{"head_dim": 64, "moe": "soft", "expert_mlp_ratio": 1, "shared_expert": false, "pooling": "attention", "beta1": 0.95, "precondition_frequency": 20, "decay_fraction": 0.4}
Rows from block 2 of a small image classifier, named by matrix and row number. Rows with one number belong to one neuron. Each number is 500 + 25 x the weight over its row's rms, rounded and kept within 0 to 999. All counts start at 0. Numbers have three digits each.
Before each neuron's rows are labels from the 100 images, of 14976, where the neuron reaches its highest value: "colour at peak" is the nearest of a few named colours to the mean colour under the peak; "strongest on" is what is common among them. Only what is clearly more common there than usual is listed. The data: photos of arthropod specimens (BIOSCAN-5M). In brackets: how many of the 100.
# fc1: MLP up (model.blocks.2.mlp.fc1.weight, 768x192), inputs 128-191
# fc2: MLP down (model.blocks.2.mlp.fc2.weight, 192x768, transposed), outputs 128-191

colour at peak: black (47)
strongest on: order Coleoptera (64)
fc1.385:496483505508481465494458497542555487496572531505472524512541475551503472493493515459503518492511539495509465515536493470483558526501494485522516515484450471541505497523538513545482498473516476
fc2.385:444491503520491527507460505482474473492459535508505497503502517457544555508524487493502476507488472533506476473520518466506482502502505488511511470492510494502562542515446548492523469522478496

colour at peak: brown (89)
strongest on: order Coleoptera (86)
fc1.345:534506483496465466522527512495494491469482510509468470489507476483490470516496500524532511497496542468533487524469504493447496487512512494509467482529504511451490485496485434510475497483510514
fc2.345:494467492495508511526493504519487530502493463455533525511522523551453477499470529486512471524477464512457459505508504505490523529470512474506468498487483546524501492541501522514486546452500515

colour at peak: brown (71); grey (27)
strongest on: order Coleoptera (40)
fc1.242:537506503498511476527501515469493518476544506500515556518515505483544515480495517491459476460487472469483452504484474486469544487494540512459497488511470493518524519506487501516521426461522468
fc2.242:490523511502441512503443518498504463489490489516532506535503465507467554525499522516503486491472498517511527511501478555517488499480496473483522504509483501491518470471482472526447455510498457

colour at peak: grey (44); brown (39)
strongest on: order Diptera (60)
fc1.253:487448474524498521492472550522521495514493496557510473501454496486486518523520481505508524476478456480476466527445484521490509470521544536477484499520541488462515505491500462513465541472516510
fc2.253:518482520468549477515509497551516528494469476530469481465528537517491503513504513464495483504502513492496518495496488475494490515489519493485467510499503471528502516503497505500526521483472471

colour at peak: grey (43)
strongest on: order Hemiptera (32)
fc1.408:496479506475475509505524510496499510508449475537514495490508480528476512505530524508497497562522495495512437508503522511509525506503543543514465513487476486503514514506485478486417487475559558
fc2.408:492457494502517504516490490461491500486462485506491509489518513500518530466491447456502537503487521502483516479470483507461460500489482490499476536523527480526440545465504532533472497513516518

colour at peak: black (86)
strongest on: order Coleoptera (46)
fc1.716:513475524558502510483496486478486529460502475486516517511495506466469493518518470487480507487527535468484481537516481511530502479494468466535492497514519488509522586469540496498529537500491475
fc2.716:529504508538511486491522530482493475559434505487482493542534462487528509523519500480517519500476509470511481505507496487514521481497497506512509505506494527509522533536513461503574508535525540

colour at peak: grey (59); brown (37)
strongest on: order Diptera (67)
fc1.221:530510440528455493497451513489481468507508478516489499489497495504527478477490507501493470479490493456466483495481509507515485439522514470512510537487522473481492501497512550525533499503480522
fc2.221:515527483486506539472508474503542524499517509498513462509471532432526472523473494493511475546544491520499420510501477500546489539512503534500474504478460521480522457542495532532482564464483448

colour at peak: grey (42)
strongest on: order Coleoptera (40)
fc1.618:479487541513501463504509504538492479479491518575538506474517527515502475498497499482491553447502473520510510472474485485474549481493489500536478557503475467512488469503487466495520535522521476
fc2.618:494525486490503488490461476507490499499530491484520528559479453538493492502532516487488495538482462477452515501511527528512479476490518465475478524555447540526479478504486484486513520496492489

colour at peak: white (77)
strongest on: order Coleoptera (50)
fc1.693:493509543465512502533500485519482497493513499510485550499507494508511490509471524529483479481504513487491493511473553532469524496508485537512512522482467546511537459508504495513499475514455481
fc2.693:517492483498499466496522455505480486492512512503469530496492486499481496468509511530544491496486508492505473478518510483479524528536410567518502498528507501456475478531499510505509502507457541

colour at peak: grey (29)
strongest on: order Coleoptera (53)
fc1.132:505466521519512488466516475513493512500442496462507454498527460496505512509498523497512513538523509477500480518497479518524515474487471491482480511486476498518490464516452476480476490470489454
fc2.132:508512488493522509455510508504515505551502498496462516492451470513496524516490530479465496505506518518490563462437497491471484528516500524514486491479515459496506538478460510508510478443510524

colour at peak: grey (37)
strongest on: order Coleoptera (64)
fc1.215:510535495500472501472483447506546521506535491468488461463500468518531461461451502526500504506487522519475470463518477518484454539504484463517510471509481493471483512505524567529513527502471490
fc2.215:508462470527514510523500494511507525508549492511466478500539476487501517481519545509515480536475474487544496534486531510473504453515490525537509519508515500498536558485546459505495458510530525

colour at peak: white (92)
strongest on: order Hymenoptera (53)
fc1.696:508466526485474479489504520524537484514517470538504462546499474490512520487509499487523479502496499500495499536501536514508510509511491478491483500465520478545506522467462505459496497524465468
fc2.696:477517503500503551529502470505442497512510506496500516457538506517472473470484504509511507476470464498519643465476520517464494480534492476492513487476481510492505485511493469500496539469473499

colour at peak: brown (51); grey (48)
strongest on: order Coleoptera (62)
fc1.183:496509469504490507458463507498502471515544481476467498511513539510552511483469487506493481475462517499519488491530480544524470492517493438504529496484517540497519506528506548522507504512472483
fc2.183:499534488490450539494502479518527494508550544500492485493499509452513468491491504542477490525481508560501462514454447537544471509503535479523501461505474515481483439533508519469502490489509487

colour at peak: brown (52); grey (43)
strongest on: order Diptera (76); family Muscidae (26)
fc1.335:566499526582501461457475528516507491511508494542481530517483509499485519490468481484493531475508483461474483543503499465471493496529528503518498522493486456481497490497476561554498478504512462
fc2.335:459492511480531541527485491509529524538539485530492485506489529465512480479521514454492518501506484476489454494509520509505532516505501487483491519502445507501510461494507492526484530465468467

colour at peak: pink (92)
strongest on: family Milichiidae (31)
fc1.737:539501541488483452488510503497502516517490483504474511497490500521486499540536468497501525486527519481471468528475522489543498484551485534523525533521470455499469455485502510484506512503523524
fc2.737:532509493532553530503487498492543448504519543502504507532511490480535466469529517476497547513462494514527549539474499517538483507511501508512523495496513510471452506483500497515504479507474483

colour at peak: black (70)
strongest on: order Coleoptera (59)
fc1.406:462476498518522514564464497497447487531518517515561492538479514513533478500474487499482514489514486508486518481517465485570522520509545488518512527474502483529480478501514529530492485508491481
fc2.406:507528507557536490523519538538479480522433441494514495555508473498518522485489498487485490483484500513510441489472539471497489497496524493496529468504515485514514531480546491510545436499534499

colour at peak: pink (98)
strongest on: order Coleoptera (49)
fc1.266:505489544526472493516537528509499504507496532460461461447497513503489474540531528535495523510538512497502507504509497491507500480489480491493462520534474513500500466497479497520438524505466494
fc2.266:492505541538553492498488513555506465493498523517465480509510495539515507490506521435460502517502497518508539510492462503502486474525486500499525467525506512523524552515550509528508524496518537

colour at peak: brown (83)
strongest on: order Coleoptera (41)
fc1.326:538514530509529538486517480462457462513475451515471491491538474505475514481521515514492462515505528503529478483472478501500494432446501516471499527520499518473466486492505491488450510462518519
fc2.326:517502476469517547502486515524533547483488492505498529481482507557464449494460499492519488498486475498474494502504522498516529494512510488514456515467488521504473487506536499515504490450475527

colour at peak: grey (38); black (36)
strongest on: order Coleoptera (68)
fc1.176:515522530480501520514505503542484488471527501489557467492494519491478473492528475473481449468492486501497497515510516488555485589508494483512505525532473499508509477490494497499476506540460459
fc2.176:480489528545552528510535513497485487541473464457506509549476506514489500490473492481487499513514465540535478512506529483484511452498493512502574474513532525499500513493517485481498479497537498

colour at peak: grey (26)
strongest on: order Coleoptera (43)
fc1.756:477493502522469479491458500480511437526495500526474500501528492497488525485485522502487542501499493534479489505490495503495480532539537503503532423483477505518517503466471516499497495507476474
fc2.756:522474497522512501477510527512492499500464499485520538554498518482483482496553447485526534519444496469514467528481506517509490439453461528470489491490486490458467512543536516492514502515505495

colour at peak: brown (89)
strongest on: order Coleoptera (57)
fc1.371:519504512524492461479522443451480523464502496489488481467531506525510517470514505542505524502509552506548474463508479473503439498489518486456483515503525514462452516512513516497514471504510494
fc2.371:534463474510503527480507509505557512499493496502476535489485517534465469514501530449531469491504469493474491493473543484509533494499474481539467515472481541502523477512527459505511486463500541

colour at peak: pink (93)
strongest on: order Hemiptera (42)
fc1.195:496454509534479496505502548553489459513484519507497526520494531465508534488482499465530498501493495472466473547487505499509510493526533534501473441471476467479516487491503472482526522556461534
fc2.195:518505482530496522534481516470492487492504530520497476504478495512491465498528540433530490486482515494574585448511473503527512528465495481520489488519526515521528500494509465497504485505458523

colour at peak: pink (94)
strongest on: order Hemiptera (31)
fc1.283:523454534495464482533455542540524437515479529475517515508485489520486513528479465499541526500495467486472518499474511534524491489484511479490502507508470488505518482525493517483469496500462567
fc2.283:514520541506494542508440508533498466473553501485531506470488498535517491483558508477557485497503495489543566499485491476513496508459488524498524508477485484522500509473521520524540523487475471

colour at peak: brown (79)
strongest on: order Coleoptera (40)
fc1.56:522524482534492496474458511498499452519508500539479480484512513507524488486505498480473491506486483440477507516500511514497519458522513474498517527479525500500473522508517547536508508470519464
fc2.56:492526508497488545467501500493532538504525523512498465484492536413566507503502491505490503499496488505494399511500472500545482502523497525475511503490455500495537463522514519492489538500464464

colour at peak: pink (87)
strongest on: order Coleoptera (64)
fc1.393:498511540503523458485521507527539500479483513474496501422484486535518509489487479507511505489490574500511514455480490525532463474492500445492468511514443519508537492517523520534498492441491506
fc2.393:494534512512520509501508488567514518450478466569496469523513477533509494441488510480512525508495507513452468490496528474508512485506501486548506515536518495494437528513523543522460486507523499

colour at peak: grey (67)
strongest on: order Hymenoptera (51)
fc1.78:512470514493539500522533524473505516483472506528518505481484516518541512514533521506483469485458508525511488539475476531475548472488507481488502481469494527514524525487470513521476488489550467
fc2.78:512505458499512471476533514490503453489470501494469553532482504473489512471529473469469497526510531434473511493479481473523508485515523539474548535517529500506509497470503513493487483512528504

colour at peak: brown (44); grey (28)
strongest on: order Coleoptera (55)
fc1.70:544482501488463474515487482476490526531489527508465495460497505483510533527516489547495517455482497483507485501475461482509488543497519502471488513504481511495465470463483479505516449473546485
fc2.70:506482493493540510542512541486522517510520468477535518538510486530536528457510537506526512518522470518523445502489472518530483473507494512464500500490485468525486481477486509542406515486496517

colour at peak: pink (88)
strongest on: order Hemiptera (41)
fc1.327:484479494517504481523500514520501507543469507507496521477503479465500508536513462439523485542534522490488495550484494499498516460495453496536462453487459456449498485512488463465516474513522492
fc2.327:485523481512492525521452527512470516520529526514488503533507501505528463547503509448499458507474514519570519523506444496523519506518449487518497493478507502510510507500537457516492543497455506

colour at peak: grey (40)
strongest on: order Lepidoptera (35)
fc1.21:513512466465477493528488478501487448481501540455478466481496536496518480541529517509499466503482473491447511496461526490539535474501474461503514533502503531462510497491475504532503498510513477
fc2.21:490548464494497522494489494520487470506512479529484483496513480515495544503502481506506488536516510464507465498497491564490475497530560486513538527499522497441491453501487512480483493481473487

colour at peak: pink (88)
strongest on: order Hymenoptera (49); family Trichogrammatidae (25)
fc1.138:477496481488522488487491487506509532547544485485503477455489514512507510531483502485492506474500547512502496515533490503530450545507499461521519528491519519466510484533483533494569508496487516
fc2.138:513504486515520524461523488519528502483486497477470507460498488516509516515513496465512490509518518495545473510456514506506546493536487486470499509517503535455530520519511510471518486514507547